config.yaml
generator_activation: "silu"
generator_upsampling: "transposed_conv"
discriminator_stem: "deep"
eps: 1e-08
Rows from block 6 of the discriminator of a small GAN, named by matrix and row number. Rows with one number belong to one channel. Each number is 128 + 32 x the weight over its row's rms, rounded and kept within 0 to 255. All counts start at 0. Numbers have three digits each.
After each channel's rows are labels from the 100 images, of 14848, where the channel reaches its highest value: "patch colour" is the nearest of a few named colours to the mean colour under the peak. Only what is clearly more common there than usual is listed. The data: Sentinel-2 satellite tiles (TerraMesh).
# convs0: first 3x3 conv (discriminator.blocks.6.convs.0.weight, 128x128x3x3, each kernel summed), inputs 64-127
# convs1: second 3x3 conv (discriminator.blocks.6.convs.1.weight, 128x128x3x3, transposed, each kernel summed), outputs 64-127

convs0.8:088066168135131144167096171115144102137125136142127073157119153121168079190160091146152153100109228125090122098183189176086088132129161109148100164123169142137126073181151115143114100053087165
convs1.8:127141122116126136147150082124171147143141109119140111110184092195125190127097146134163086129108077188152125180165032078149188108137108109157159064153114142138139158156153152131142157173154101
patch colour: grey; pink

convs0.115:168163066166161118209081137151158152129120155117167121123115111081153115142111129091134168142184181139184207094106136114152161201106129154133154104104103138174130093154151138117178114143164161
convs1.115:165072092103136109083129085110115126134115142108119079130141106117076075069105150118094144102128065130103087046118091121161078099154130091144160127144091110093082171094128109081120168133105096
patch colour: red

convs0.122:127138136175149113130089128112203144134121059169124104197152144154098140149043094087189076147160160198164127153134141123144170132115105117144144093091129096137194169120132097093154144141149110
convs1.122:149106140111111167122137135120090152126145146136171114132129116147170115128152176133099145099154203110091122086113068136119110159184147180145153168147178149166061120134199199091122057121143150
patch colour: orange

convs0.61:071128196075170133139101190090071095135162064137146156106126063137093146108129140149046129164155136121157169107132167068087109161113163117145165162148153162104046141099138071137118101117117153
convs1.61:099132114137145146126163115172156182200121177111105106110172175133080143123105069143134083121151120133130097095138167164150142136142129134116087101087115128101164127136141155167130156135130114
patch colour: black

convs0.72:143127129106138159122087118131149144133149143195144129126131118154172144129140121093095160129012136131145087135117143159091196101132108096116143048109129150202121157145134088129148141173122153
convs1.72:131110143154171103112129096114141134184072115150057127125121169125054124156121129154164064118192161137114120087132121115148135143126153119091159132157092141076155135122071108143144114096144076
patch colour: pink; orange

convs0.30:178084135154105101137134130089074143104153153143129089144106094139092099157154138215155111131126137115128118171138147115135072139137108112187179089081161177107070162153120110153151074189175122
convs1.30:153211154125156135110121138167140123169098137162102122147124125105146112125057098100121213139147147157135172122153126112102163152068061081086069133131107118114184152166046102173118214103110187
patch colour: black

convs0.106:117140107109122133091056095133117127089173123130149135127102138124169145118103105185113166119095152074124049140127119089111139132161129133079140130133154059092110130101150114102130137148078185
convs1.106:139148105131134117148130204113092158147124182156130094135144109143107154135196098031102143119104148114138171108140177131139084117130100105159065099151134147101140112147102139181146106135174138
patch colour: black

convs0.90:132118143118107098145111168156106126113133094127132203147120169158117203108118134134127075127076151180158179127155147131133159186102161071184111132145160085085116197160128128139082166065125143
convs1.90:110185118126152155114190101102047134149084163136143140125183165131103093107188131134123120113161131083085104126063159160147119102134080154108129119131149138097097077067111147143130070138108152
patch colour: pink

convs0.95:133055136170153146128169147141154138146116164149064159157114120129086146187134095108071129138110120131141191149147126110110126132133147154172154067132143191143117162150120116171165154107060139
convs1.95:181171141133157095129162086160101151107138080110076115097152099086153091159099097149176124081161163136090123123157137152192126178155159135121077154154074084095168121088085100114135144137159090
patch colour: pink

convs0.49:134128143196092135148078094146168089120096163161128159131139110101165096109073128081176066123119144155164111081080109140142176126150161101126149134116115046177126179143135103120123117168131152
convs1.49:059130121095135144114152126133141121081165127094197150121100149185139125157127137091103155140104151144101120061188145159172075095156122152158078113147133134092098140132118140074193072133087104
patch colour: grey

convs0.100:143083156093122131100126169065114130150054061158130165104124099115113127062090129128144092160068145162162104119153143045141161175106111129117158122130094115126114182141129077144108145096148117
convs1.100:104142108178122169168130093179119151110148139129138077124115137096135066121158130112098108111167100128107111073095175128127152060083137183127118121121096062127076122076102098114135124177145159
patch colour: black; green

convs0.25:125092153183129179147116146110109108140194114129122141140150168151100123111177172122154179162114148126104132117103117142103082142136097161128145154162141150112135046122129076122142151154153145
convs1.25:085164096154106114113156114071110138154111185103113119080059118111157094103092121102126102127140102121132096114157070111142090076172133128088155124123099113096147156115130139134105105121070108
patch colour: black; green

convs0.44:142181135113149157175073138116100158093105087181139187120120132086100169187101105144099149066137154102112137104130182073063184189125098136211078123105168110121156130116101104172092128115090134
convs1.44:117153136140086109116183103170138127139153145125156101126169120116127033068100117106174106125095111170085076118118116099176156172088153152103144128199096100106074163122093131146147079150175118
patch colour: pink

convs0.10:118124084111108103163091104127183091137144099122089097069120091155043100124097155195187135092186116097079181142099134098135171143136142114145091098087220136132109098094146112121135104095125093
convs1.10:101161167131077183112178148174082151135198133126179162181173128098176132173131081056041161132100142164137071131175124111111108140119134169152149108135132115124095145150138134162118153168123142
patch colour: orange

convs0.22:135170128152183121168117088118224135177103174127163131125126107173136142097111159145111196150099099114153135097138163137151159146124171129173129133085057102162101095074144096125215117132168156
convs1.22:058076138122110145096163150167114152141152139101108105164103142089082101126150108097158094138096124100092080097134102120100086072199112072087172145150141170092134130141122142119103170141081107
patch colour: black

convs0.105:042130144178126117112097102146143101142109138130117053129165113128067103114038143182179095135118098132134124123050049097160168132111078121055154158090147109101182167137106117121109149113108174
convs1.105:159082140116135194167128141121156163071171086115185146123123108155163108149139120071073183136158137122184131127165182117052092090154135220139082087132135148152121151120128141094140080111139113
patch colour: black

convs0.76:095136102083188115155106121068190123149068085126141079195108145115104114072113047118172149132066109124130120129208113069128181204154122124082132119142133148141161112114167072145107158152128121
convs1.76:173085153129050156100168134147102102120149123143129132148075144151158132120195188081107145138162148117128134097107153120093085076143150172178126123181132083137092092134119230135134178136139127
patch colour: black

convs0.60:142071119090161129145111141107162157105093187169169078109070137030105150143161136067116113118175134145134137121141164153057138158167162111158108149111101121139086161125134141139103111151134145
convs1.60:140170163162120099107104123157179129141129179170157167161135186217127079147119122144119152143123118129119156116171135192187140094138162131197062134163131163117193113149111160161130109135127126
patch colour: grey

convs0.110:152134142220147122157147162131158044126163078085126113220132146114199153128092107183142096118124194152156109168154166100117149190151119151118113192099116113149134105151148141171139181156123152
convs1.110:150105117066087127127150159103094181185093161146096131092113115122168137081168212144089111100095087157149166136065072131079106120149044133151148132123140121118128131103157160047130105124119136
patch colour: pink

convs0.102:119154149107183114195110134020141152144041090138126119100135191100115148098165132176131112121129148157115099095141085099122130137148129131140121132086116139064084113073138099133119141114151130
convs1.102:152106100142069129064157152187136108116139174132108154141106153192127116115111088097122128160116067100121165090073181106102121114110136113186123088157117081114115095129129158141103104149098129
patch colour: black

convs0.40:124070125162133153160101077143168164136144161121105123179120102138134164145168177168133088139080121105155105103145122140186117151083219149116060162144132126182099132137130107111104163203100093
convs1.40:129163116131155124082129155120098115133124178112101130107129165105137104151163093130082134107067070146063111070114056110101095072166061099121166098100119145024137138079106142135174123165092125
patch colour: black

convs0.81:108106112149110150111141104073108080129137154158182147113133113090088145147095109183142143085096174110126110129125088124085179110144130132137109209119150113130184156102155108182148108113092119
convs1.81:075150132154186095126110159168109151116088140072147101090164128145155141163180092093110118169093080167172136132202133141164078126143131156183120030137079128090098089097159144148129133182146153
patch colour: green; black

convs0.36:221160115102134055108119122156156158117126065106159194104101193160131125177137144134110064150205124203086114116141130146137153149131104142115173106098108167128105153087098078135139126188175128
convs1.36:073130203104113154107151191130095150078123189169107109138121122118122056113109151078135197137092161083118152094107145119117114193130158112145088139171130112102127089179151169158070081075082149
patch colour: orange

convs0.92:103157101124092080060141131120112154108136157170081095114189150099147120103122144103138170152088116167102119145177159119194146129119137160045176150137120152161070165115124095137160148094083124
convs1.92:127061104159151180169138090112143130157105076116148144170089080158148111114085103110135150068163205092128106100097117099076191083083106112125136134099136103172201125141084222176117164093123114
patch colour: orange

convs0.112:133161137035157053093111137138106196132150098098140156126105133128101146111099148149130179209042116165122106125159207152160139153148145111129077131118143098138104151116082118087143139112125121
convs1.112:087105116162074174145149192163151092200103155171117102180129160161120136137187097079145092081200146055088128134126167077075114149115081153117173161119137154148149067181118160149095136108085143
patch colour: black