{
  "discriminator_arch": "preact_resnet",
  "model": "GAN",
  "dataset": "Sentinel-2 satellite tiles (TerraMesh)",
  "train_examples": 72500,
  "image_size": 32,
  "horizontal_flip": true,
  "z_dim": 128,
  "loss": "least_squares",
  "generator_norm": "batchnorm",
  "generator_activation": "silu",
  "generator_widths": [48, 96, 96, 96],
  "generator_blocks_per_level": 3,
  "generator_block": "basic",
  "generator_attention": false,
  "generator_upsampling": "transposed_conv",
  "discriminator_norm": "batchnorm",
  "discriminator_activation": "relu",
  "discriminator_depths": [3, 6, 3],
  "discriminator_kernel_size": 3,
  "discriminator_stem": "deep",
  "discriminator_avg_pool_shortcut": true,
  "discriminator_widths": [64, 128, 256],
  "instance_noise": 0.2,
  "init": "xavier_uniform",
  "residual_init": "zero_last",
  "optimizer": "adamw",
  "lr": 0.00018,
  "beta1": 0.5,
  "beta2": 0.99,
  "eps": 1e-08,
  "grad_clip": 1.0,
  "steps": 8300,
  "batch_size": 256,
  "epochs": 29.3,
  "lr_schedule": "constant",
  "warmup_steps": 410,
  "weight_decay": 0.0
}
Rows from block 6 of the discriminator of a small GAN, named by matrix and row number. Rows with one number belong to one channel. Each number is 500 + 50 x the weight over its row's rms, rounded and kept within 0 to 999. All counts start at 0. Numbers have three digits each.
Before each channel's rows are labels from the 100 images, of 14848, where the channel reaches its highest value: "responds to" is what is common among them. Only what is clearly more common there than usual is listed. The data: Sentinel-2 satellite tiles (TerraMesh).
# convs0: first 3x3 conv (discriminator.blocks.6.convs.0.weight, 128x128x3x3, each kernel summed), inputs 64-127
# convs1: second 3x3 conv (discriminator.blocks.6.convs.1.weight, 128x128x3x3, transposed, each kernel summed), outputs 64-127

responds to: snow or ice; main land cover: snow or ice
convs0.127:562565458476511492554403518457524503461505497438485520561423529342574512462454444548471531451475497542574544427562476590525584509520444589565464479481531483592424545469551460501514500606564600
convs1.127:479524540417484460441544536484416418548443539461429454431439509612410448517448517457574394519497504542420478496425526518531496489493540432543590530546478478414534558544441533538547490439446354

responds to: bare ground; main land cover: bare ground
convs0.86:431560543435488468548496571482493493508455549558515497532434428494388553554446483530573471437517462568457441588570482449466511570486534498496428627391484500510570591511492401506498557478451484
convs1.86:522613566553469534587499488537467552465500540534584488520585631550541527525536540478459480530539490529510483512471512497498579467566544541520459426515525444486440469527574615494466459603592541

responds to: bare ground; main land cover: bare ground; main land cover: rangeland
convs0.70:415530486480511457460519519395516510469538546543453489536536493516432526514465422512593337458497471572425434532529432485487508581576530475423447503419427521520587494514469417465482520453451526
convs1.70:563446498572486558524450534561505459466470490483546489551458562518611476532595593473527570547505522494568543481456504499447561439500491583614497461536534415528362490484552564421487533599486513

responds to: main land cover: water
convs0.119:546475539481550644534498558468570510515394561446531550580472515485450532552469454604454517388502472452475520482525579484428471480462575412578437529503475440521521533560516530502493481571536444
convs1.119:490610520514484403463483489591416508556512441582527546408476554535556481443454465531571515570447507555428526500456400540510541584609397457522446479508506529467558523458434553543513466478483473

responds to: water; main land cover: water
convs0.123:520493546476525514511507487389508458442535446461461571521582535527412508408415374449523425584425455513469460458539407407528529564562440517432524442486546525473639551498496491434480574534437555
convs1.123:529452474521489492461505475574431443456550541433486477466457468394522431543612568449511520474536469463487497480439566592456491441505544557546506492541460458462381420421513539489561466496486502

responds to: main land cover: bare ground
convs0.0:533454547533466539423560465508458455622493374497512540500423448461405457519507525521426607484468550509644500478428393518480508540513496482531501523576464506463433523546486393484449532499558539
convs1.0:445552519577503483528502550507530537570433496509538485511493577457596487541506441454546446547555506474533451558645630442529425495548456582451516477474467492494576489497507492505458487487461467

responds to: snow or ice; main land cover: snow or ice
convs0.126:524447569426436430494520474529473521484551480487499450527497517522554535514597616500531504463474597448433508452531527559517457563452569561529465590650475502512507558506472482424520424542519553
convs1.126:475530425611596552469468528385505514528407532557517561508505412518490547485501478512508502395426468517555519484483434456490499394495388485475532407387504469507533489603459438528439571393492526

responds to: main land cover: rangeland; bare ground; main land cover: bare ground
convs0.19:584628551542527443585464462458563516551504508512513447455483466559481458542344580511568462471568555428553514532430458555482601514430602438459440515454483416467426443489487488505491439514455500
convs1.19:426426485491546629449599505535582527474533490466511542515475593459501482499638465475521496545492526476481503445529568537504440470542435546502524447477522540544433540485523514622500490500503556

responds to: clouds; main land cover: trees
convs0.11:546481419497510478512508520521464641505490457511473409441489554508552570486595453438444521520515563423386381596472488584500503552583443529440539618473547525502582478468509527458526483489535494
convs1.11:464442523494466466427511560418509449549484534528481516464476499518493463435481546452479521496541498554553590481470566391540559541405500438541376488454512474483442482437414510601427541439548562

responds to: main land cover: water
convs0.96:532476451528511512496452572452545473480434572472533575540468537505595499452570486484483559479465482500438526464571487503411461482560446541549528409517461530592479448518575561549504504439482538
convs1.96:442484535537566476511509463492520516481597435533494494485487437523465479554407531514445384549519527541489474506503448545604581399468517438480606516563522441574471565535451441479511552519498385

responds to: snow or ice; main land cover: snow or ice
convs0.120:534526540408478452504466553422531451607502431434503506522474541533548408446448527591456484579442486510511464503536467553465538484516447465412469546577537508553476536511457509559543612543548556
convs1.120:462461476585483537482459480523443510486506553456523470561454508453592468498514472440499477462409553561518493419511460500474419449465394506479608467542465471408540483494426510515433495410366472

responds to: main land cover: rangeland; main land cover: bare ground
convs0.111:463591520518522409556513427523566522605411522506408417501551460511445544408404505389593465546522437534567501478458482484498568563446495493440474529462467481439530500520512533474502446453516483
convs1.111:481348500469513561490521540557444472462613404503498544503456628480567494509613530505432504496523615538414490540489597573483498453541480503551546495530545548616442420495524524455414437440495551

responds to: water; main land cover: water
convs0.15:576507476511479495490392544453423491524549427486488434424582472374519447484430422544492427486532469479469466580473467431481460514509483529497461512489549487340592540460517430470539581478475506
convs1.15:471569456497485466515490502519547506475474606477613477495528613545479589541492546480483557557423464533602526480558578524506553555518610572485514451437471482575390462515562495553506451521569521

responds to: main land cover: rangeland; main land cover: bare ground
convs0.3:478511516489523501499553557513487582475487614478557474543518519600487475545571508414589554421477504579551570496543521531493457560385580575513459452492537464554531501499520611505494404487436496
convs1.3:522443488477556526510521307422521459526586395545506566538510499596437548465444507571444496504478542462505550501503410436453564500585469457486563486444420525534435590519492505481450577533476490

responds to: main land cover: rangeland; bare ground; main land cover: bare ground
convs0.107:574470531634523564540490502475540592509522486424546453495545453558515507571474484430481486535491587525599542508457440466512516557597459454535494379492453507547462434538542529513514487554516489
convs1.107:499535505386457533404568567483463496493466488459408625485417522442464493422472557460487543470501497513374509496491571492553460531475429489459498498576516507413503617439450381431480478446466530

responds to: bare ground; main land cover: bare ground
convs0.5:471449496487533432434481588533462561566513513541466411542474528507421574579473494459469598603440502611523476543497510523455549515471487538474546390463428548497483549552524506455524501498501458
convs1.5:556455425579459489559513514497599461603418501532455462564554415486521521418504447486514540315572484525509465540457456407469526568558484503534579532481579524524505528498493505442490640589459552

responds to: main land cover: bare ground
convs0.58:563428500472521493486568538483416490489545561561400402434451531447491574496575532485509632577517441519515523551465521549510494475467550444486502409459448633458517445537497529492501442499611506
convs1.58:488477500544524444548463519523528531496497544567517534548562442518568473526446485455481456411538552505473531506555426482509594503523479503518576538435512462492545549522456508506454610542499539

responds to: crops
convs0.56:473514510449492462525486499531398577482553569501457469543449498459493440565554503402512538452488493515527456455543487452526456531469482612497414522566496484597567456486502562447435431469443495
convs1.56:493402431493504497436482497406591375544455425413532493461528532564485458477536436519447471509553461519443497492406570512519571416549547438495621435371509508549436452456481503519464576466465567

responds to: main land cover: trees
convs0.16:492514456550567430529379421381563537509522539423548480569538555500567415464499445508435480522484467429447492523432523445457612530565506441466496547508478473499499515424503398445553532520510544
convs1.16:450514477405455585465578564485510526474546594473490474511441550495502586578517500432512574513415536549493533464521509432452389429506548509509545503473555514478504541523527572546494549415472504

responds to: trees; main land cover: trees
convs0.116:551484482411556365450391480468516557482538528463455469534478533565414480528539503496596486573449397487540484522463504521558491518485582471500473404490489554504561544447543412509563501467506363
convs1.116:457437540481464606491580583550544452529437465591491468478502597485554495501547554416469522456496607445376456495499569500422514456560513499522504546472602554527368442532509494457467548601544495

responds to: main land cover: water
convs0.84:424575486562518431486507484524453465426535495485526571481464483589585457573420490460443571557440524489499439491629482546465463552494557416473415468482481521504532477553562467598476652506487643
convs1.84:502443510492511448549535452551481494471508435516506555466538422476449450444548527390531444422435454499395440494366466490474522408468466500451578530574511546457541472522492599525491422531493412

responds to: main land cover: water
convs0.48:434483500458460587493540604427411504439608471470476453471480546462508557582549448490472435462508552552458495539528448413504460503453475562494491491486545535498508438486526484583373519408471447
convs1.48:561501428649470448545502512564569489536363518461515536501507544556437458537477493567530596509518442450495490518488513529511565541494552521501541512511478391490437540428592441437501489533457547

responds to: bare ground; main land cover: bare ground; main land cover: rangeland
convs0.17:430518567420432474458516476521512575508470481456518573553462562480546581609475558532527541557480489589509532541580502522614532562461514477556456476582501490537429585469486456495471491429527441
convs1.17:430479466537470609529495540539487474492566531528530459580520526555445433560569430510495533424488472434420457476398498511421467469499505501544523536488469596443454513524506611455519461521448530

responds to: snow or ice; main land cover: snow or ice
convs0.54:483462507522480483591592514495538512445469445509543568615515485573493530457466536442521478480436545562407593569486581490506609544489573459465474482497508454555511494562484533505492508517485534
convs1.54:462519464526525543477533402473468521531559588463476531487452470478423457506632508518494523398491487497498484461425348489465442462542487463519528456500495580403529503460486481430466407533419445

responds to: snow or ice; main land cover: snow or ice
convs0.113:527489507634490483508467508562562441572444491465539545557440528527573443524448447445531529508564490541447536478537520469597506563544473506508580511501434455539525614592528515440459563511474596
convs1.113:527477534453478497475509492459495525468616485538491475474437502504517479447492570558458587498500568461489519429454441526551557423452477528487460565643577467494404578456513524473520480448551404

responds to: main land cover: bare ground
convs0.34:537524506494480554569509572513509502550588532510579581530564612522519543552501468447582596560474504573555518473469501524451582564544524466550541484508521481492473532444543514526669516556586534
convs1.34:514388441498452491444554419503486541481433486479511452530492439524560430398546510491466440455512503441502468474483427475528428446514428420473547457559440464471457454496526473443365419429430476

responds to: main land cover: water
convs0.29:566512557388555528602503554436444490461529461527579546581512557494435553536443515591443527472537513588495576462666549483423524465486488526517456493417544519498459526440535464564502459509460463
convs1.29:472557551544480451412594498608485500511472562546433443596527447509467423441522472499562494503490493450466449469442470502571468575577515492538534508492428487490474525527474569574499522490494458

responds to: water; main land cover: water
convs0.28:429524479499522568543447567440465536547527521513459381519444407440540449496564560423454524423561535415516497477507464501475628463466490531488496469593468484455538462571456540480453455438527469
convs1.28:548413477457459489470525501513559427517420482457484572453519529513539487468487483514523484457502459566471512453553561503596460575548440468537490515417494496570464510447493458524511587467478516

responds to: main land cover: rangeland; main land cover: bare ground
convs0.65:537504478585535456498453540527553483520512584445490575543516456502524510508566494460649493537534500544480502523577473485571453506537498516585552447452545497552495543495516426478610446509577533
convs1.65:556521498430471574386670490526451424523488472481449441422448548492507462533452517478471538553522539524419465496427532558475514495473506474475550543500515539511429478468511496441443589516494418

responds to: main land cover: rangeland; main land cover: bare ground
convs0.121:519579445438548483572442540454488590494513506537562489537426480500468513543469435480518489571473450548487522517512537507545545453514471499567521341425479555509498475530494531478599440567551444
convs1.121:538435564457474528477480494568479474627547540539396497562523561506452474502515510472449508483529583509420473474487471532434573555510546433437513632528496565454488512494512477569488641487481504

responds to: water; main land cover: water
convs0.68:485501474533542636487556553543524458492508402567421457508501459427541521511463382506544489451550523467520486491413536483393556456466533518500490446365446499594534413536520566586481545569453481
convs1.68:548448520487506412442475496543469562572505520537497518421480451497489434428544613480445493505458484566453449463484520504545570517542466531571545477529420513535448482407528522517553455510467427

responds to: water; main land cover: water
convs0.45:516555401518597451497428532451470497502537522443521428457471489529410452498514526548531509506442416508412523522434439529599489478554545440400530539461567550437474465530439540466477557481494455
convs1.45:465471495499449569503506572512559435543419540569496502542520575435483523504487417455514566555586533407527519440570524401446480531506484516465512494429534507480482526462496480607546470496495480

responds to: water; main land cover: water
convs0.74:465426491463447476486523548420515487516447404516489514506549568482440498484466466567560444541563479520460495542658445451511476532650463505443464490505594531468442397444489491599499595488525472
convs1.74:528500480465415461453515473579423446466552490504523484501497512503527435494506551459416522538447478508519433438428499510484489463368541525549589466528464431506379477506497542454491455502508558

responds to: bare ground; main land cover: rangeland; main land cover: bare ground
convs0.62:512562515576451501478456544377516443575513577475534493569478530496533453558454521633454447489520507564426508491464386434504603476473575552575459551490508437519550491456468495435454522515520515
convs1.62:451469497416439497442445518526476467480476510488499470486495509518505480562521516519540550605459559526563466399529515552523435584565393525437587499477626523437384498445511486489551498457458480

responds to: main land cover: bare ground
convs0.89:492374533576488510619426494459521502512490462539457562490521554588436520529479477512501533471493498483535523540533483464400500521549549466458512471468561538494391542501559536539487509447460578
convs1.89:470531448483517468392662444540438547474521472467428479486419465438523531454504478522461515471400453550474432483457473548549411462397396486541540518496495497443576399467466439498493472483536488

responds to: main land cover: rangeland; bare ground; main land cover: bare ground
convs0.43:585495539418536439498561438481523489534440497525467452509505504573465412483481550603537552641491480530535472475428528491538489548497549574499534462471504455611500604532535439447521493466552468
convs1.43:436540556531541542534539535493496501569532457539549494500474501453556477529537386452480502407467582398420489502578511407478503528515364499477550531511544521465546460524463528484463510508413528

responds to: main land cover: water
convs0.26:482537465529579476541508518410511530506469557470576497520431535511528491519471625637511564504563492523417517513481538551434513408499553515496448519439516468489516563469470479560541511518518475
convs1.26:439513488505401511417544469585478517493529476501499482512488479518502421472438390462522566518383529513498501475532515409501495490504505464547507430467546512450448492524453533569420504510449482

responds to: main land cover: bare ground
convs0.23:501487507604557535501480477465606545488495470601471504499543603549457478450469455492539431477489514524549558400507503445512586530509512456533521500427521505542483581520514433480560458390523555
convs1.23:528539461456535433480582477560434471495510479450492413538452494485540493508539470495486511535485453481347520461470427523507375418563426555470519530542587496537416476454554463399455470525530562

responds to: main land cover: water
convs0.42:508497534597548567618495516445564480507463553486601482458364518533513401481463510546432497520583531459512516456452521449574596578492601520565500538448590435513484493485467403509555512511527531
convs1.42:448511520382465543365562552500455601607511433493461482483474524562555533445496473559488444576476475576495486491518515445470413447438386476478517495574491503451436560514576520519551459444596537

responds to: bare ground; main land cover: bare ground; main land cover: rangeland
convs0.88:581567485567442555456529516517538484468522539494483431476519539509513443548568487519521395476587469496391513441455489478576507511460479584502435528447537553531566413502457440520512646481553521
convs1.88:483408568421500465428445544452546504513479427529554563544487508460585487471417519487408534581444499466527557505501438486406507493541430470486528531482554456564367483433544540490435411417469475

responds to: bare ground; main land cover: bare ground
convs0.125:484505503531544519549511600506486457474470448564475530489553424504399505526486382498490485432480549548502532556555521527459560513493484438532561507455514556416515478480477470533574459460559544
convs1.125:562566519482570402469523489501438576459425476510515465477553571487596430518507604431489509487528465494502505448455530515519549563521527547498522452534370487523467454398450513514457487544475553

responds to: water; main land cover: water
convs0.99:461462579540552467424459530456534559575511468554545515449579454447481502544463434551529562493560474528588594505485530441524546601433574516428580453454447527430521550534551420537514476586486478
convs1.99:468516534434524642527549500564529488545554449495419448525495528525428440470571518465551487542526453544416521489568549532459606501516497562533463483522484470541474463506465523471500574536539493

responds to: water; main land cover: water
convs0.24:463481444453494386466540528536467526508570527499604545494479409494455558564402513615499511521454418572447516515432534549462482476490506502411482439395496553485480530556453551541535481531445482
convs1.24:523459530599493543537534483579518454501507444565407465506547484444437416458513405461568564462468515439402487525476476425427540532487507501517519540471425537442560471430484483501487526563440431

responds to: snow or ice; main land cover: snow or ice
convs0.97:523402500513457586464482488475448454555471580548596466494488606540494492466530567526498561465600491459460466430552515451510497536465578537512427499538430430486491452368490485506501455478531422
convs1.97:451544512560509494478567470503461514516499461550509522524544452563520437447398457483453492539452509520531433518502421576568478392510394426459513394480552451523400450604542559433475534537523622

responds to: bare ground; main land cover: bare ground
convs0.71:402526528520517525582453470539601465500417490500464380543492536547531462537460489551513475356543429511400543516526391403369559451508603430495458503504614518489513540501471492587522493456476502
convs1.71:567464525529499524538526502547424477423604504507542595556529492489549485542511520474490598519375534589481485452454447460530523440496474558524517505470522485518356483541553565419449533525469426

responds to: water; main land cover: water
convs0.98:495492449586468603536592570542392517448506429500529437475445445461480529558488450499511520394529613469552522578391482501376517432496510500555443511411471563485559440539522541590500419494478489
convs1.98:527520525514497365512488462539548564536506530408518495438505491501565461437497488408511500551503450603475480547568494478649526551563517519490522511598433478487437513371476453520465517571497465

responds to: main land cover: water
convs0.124:547552551459446495509539465493464549489487417558488520454464502480447490524559451527629446564457488526579488470584480487595519596501500507528530508496523516456572529483464353546498620477520437
convs1.124:540566491523446491419518551554466488502488550519504454555494577474490411510471489359463568510626452437390474415489531486461468452480458555503408572522427457458417481451435531491573386499476524

responds to: water; main land cover: water
convs0.117:508458521444464608536444494429515480523417450512651528492480562451431497492525422607519534515511564593453470502526496481567579508559524455471464537509514457506462556488494405536521481496599474
convs1.117:477604514592472476440557569560496512541564551573412455554470539483525498500440520413495468589449450528575574444550470514528429521406406489621434513532456505418518501555442547463509493502453509

responds to: snow or ice; main land cover: snow or ice
convs0.37:571589561562596420631424539409540533482459587507570495506511473552588452487594532497543566507490494444492506471514476479563525565441504522581555436578445451552569434516494538491472474520549573
convs1.37:431477394486494573469516419502515452542571510465542577506481526513417488576465468556492457497446511521501562459472497423483456397543510454444492456419484467484382585483489478491534544439421405

responds to: bare ground; main land cover: rangeland; main land cover: bare ground
convs0.66:541520539617563542485473506542553491405468520523484509506531579554465576549407574454523473590590459565498476560494544490559577541461601485455442492497510413525561409489490518507544459534550436
convs1.66:494506495415485558475486481450511480605486610531489525529506502520531484454473474527454574457509555482452500430449407427529461499550503511452543542477563535552374519504587522421460533486510637

responds to: main land cover: bare ground
convs0.32:591487541479528480461569451474588486515447479495582488563508506477438457596559515543547512627452543634454490448574627538545469469561522516485635315521500548539500530499480514467566456502580486
convs1.32:470470545509480512471469578495475510523499485572423478535429372479530516467442434520514557427512557466473508488454455452422514472435450477490511637479494573478534500531484536500447505406377507

responds to: main land cover: rangeland; bare ground; main land cover: bare ground
convs0.79:557506494485480466589466500532544599551444481533618411453490492561461481515424489531493582493497468459539554502428445504489678521473582488421423504529446492583468474436454462528532481544529489
convs1.79:433502471520491523456538434529527461567544563526515511561469492481512530425558502421477485521494499521462489411586509471502385363600443506505481373549538439500459479575499490433398539454518556

responds to: main land cover: bare ground
convs0.104:473506544459473549448479563499467614495599505543482368475577487437556606560478393532631492440474510541399476537589542467469539536510475534492473592501485559454530561509535426534477450520448504
convs1.104:524530466648437515533511452559557410482492547512497441566451552592486413496491499515455563485513459509555540496449428474453565492491589549626530463455446454539416474539584503518521586539513546

responds to: main land cover: trees
convs0.59:503452395514465466502435539501441506545445580542595500485497483405552457475482508510408567455502501536533501561502523538443618574530488478505529547505500411456498523480487400502535489475482501
convs1.59:474625502478502537507566520445533484497579525418558411518536579566486479593435468432490496506502485552564497450550515524580394560516598491534535403505476547494497533570450595496487476582532506

responds to: main land cover: rangeland
convs0.77:450551560630551455581482555605492507510540371503482509525481422516449457487487405474451527502510513458554446572508480547450541583399509472403529487438516388459514522488433566556552479449491485
convs1.77:563532541387577534534553477399464570555453564475566456445505529449530461501532578486478491561523532497431484543439535491542503473572461598468598530517443523617458521413489480385493410576574439

responds to: bare ground; main land cover: bare ground
convs0.39:434531529561451454503471488564544475477553524502522442455623442514415514547527542513617402497496538521564586503490471460572497528510447493490417469538530449482498575462408526493481611460587555
convs1.39:534497468525513597454530516434456503444458500453588534526538549480544480529479484460421544473505496451481459507440501526429483398544451617468556461393535573503431509435542498397414397477377514

responds to: snow or ice; main land cover: snow or ice
convs0.118:465512474463455419489488542504461550538506599516472524491476451447562462530499580535550545558488371519506655452509497506498406520489542635502523466501474484605492530489485496541467475462500471
convs1.118:470452479553460530474533461510560475492528411493524507497475555596480440449489492476474460457500568480398431489430442501458633396504517444493671522471597458509426546481489459431438573522451465

responds to: snow or ice; main land cover: snow or ice
convs0.18:480462528580503467550424566563625415536474467520456499501519511454518457556389483499617543555477515587492537461583463489561433530412440504517559425531478504487441515528472458522599522474497582
convs1.18:566427556463536548486587454526418538467625471481537508497481445522501453450462549514425539476515525468454442516344503518439581377431496553444532556527537512508551518524506495402452432499490461

responds to: main land cover: bare ground
convs0.33:486500550530510464483482504489533530533465568521496433435563586468510438435576587417521464453587626476421398582441524477522478481530523467468528594649500426468465416495511451439508507529429507
convs1.33:529515477427488534518469452439486468498544469435500526551396502552538575565477489579529517513458513547604608448551505438471536517522492476563436395388473442588483498564515504509440553425575603

responds to: main land cover: crops
convs0.67:445493463416504418519492489485539503524505521519477450564509478573453473434456400392550585495448444493492451535595545512493461585540475491432399486503460427604470474519482538517526537431501577
convs1.67:464397527572501515474571445498487493526519454521512603516503606521553529517611513516416458465525520444495443484373488535416498397554492472473546447520505521469507468495480561495402577508469454

responds to: water; main land cover: water
convs0.75:512486536623577477510409600442513533495472561501444494462586471564472502419429526500548578441470493468470416580505505451500510459511454504536521530567518507432385522512543514517570526508494530
convs1.75:486463497340451503507592434553480488611487523497489493502443522504486496456540478478462512504448519509510521488529495448431489503504519543443474439437534557528532463519557506515384528515540517

responds to: built area; crops
convs0.73:453531413495575545607420486504481525477491392547514407486494477498534448514461371443421532486508561417492488412529594442448482537542573484484554561546478529532462520550451488449458496540489581
convs1.73:567483477454515472479470504502535507568509581486512517536491385499495543499534615487560553568488375538463524441497539520526488452509515465530500526518469447506531570429492544534609547480577489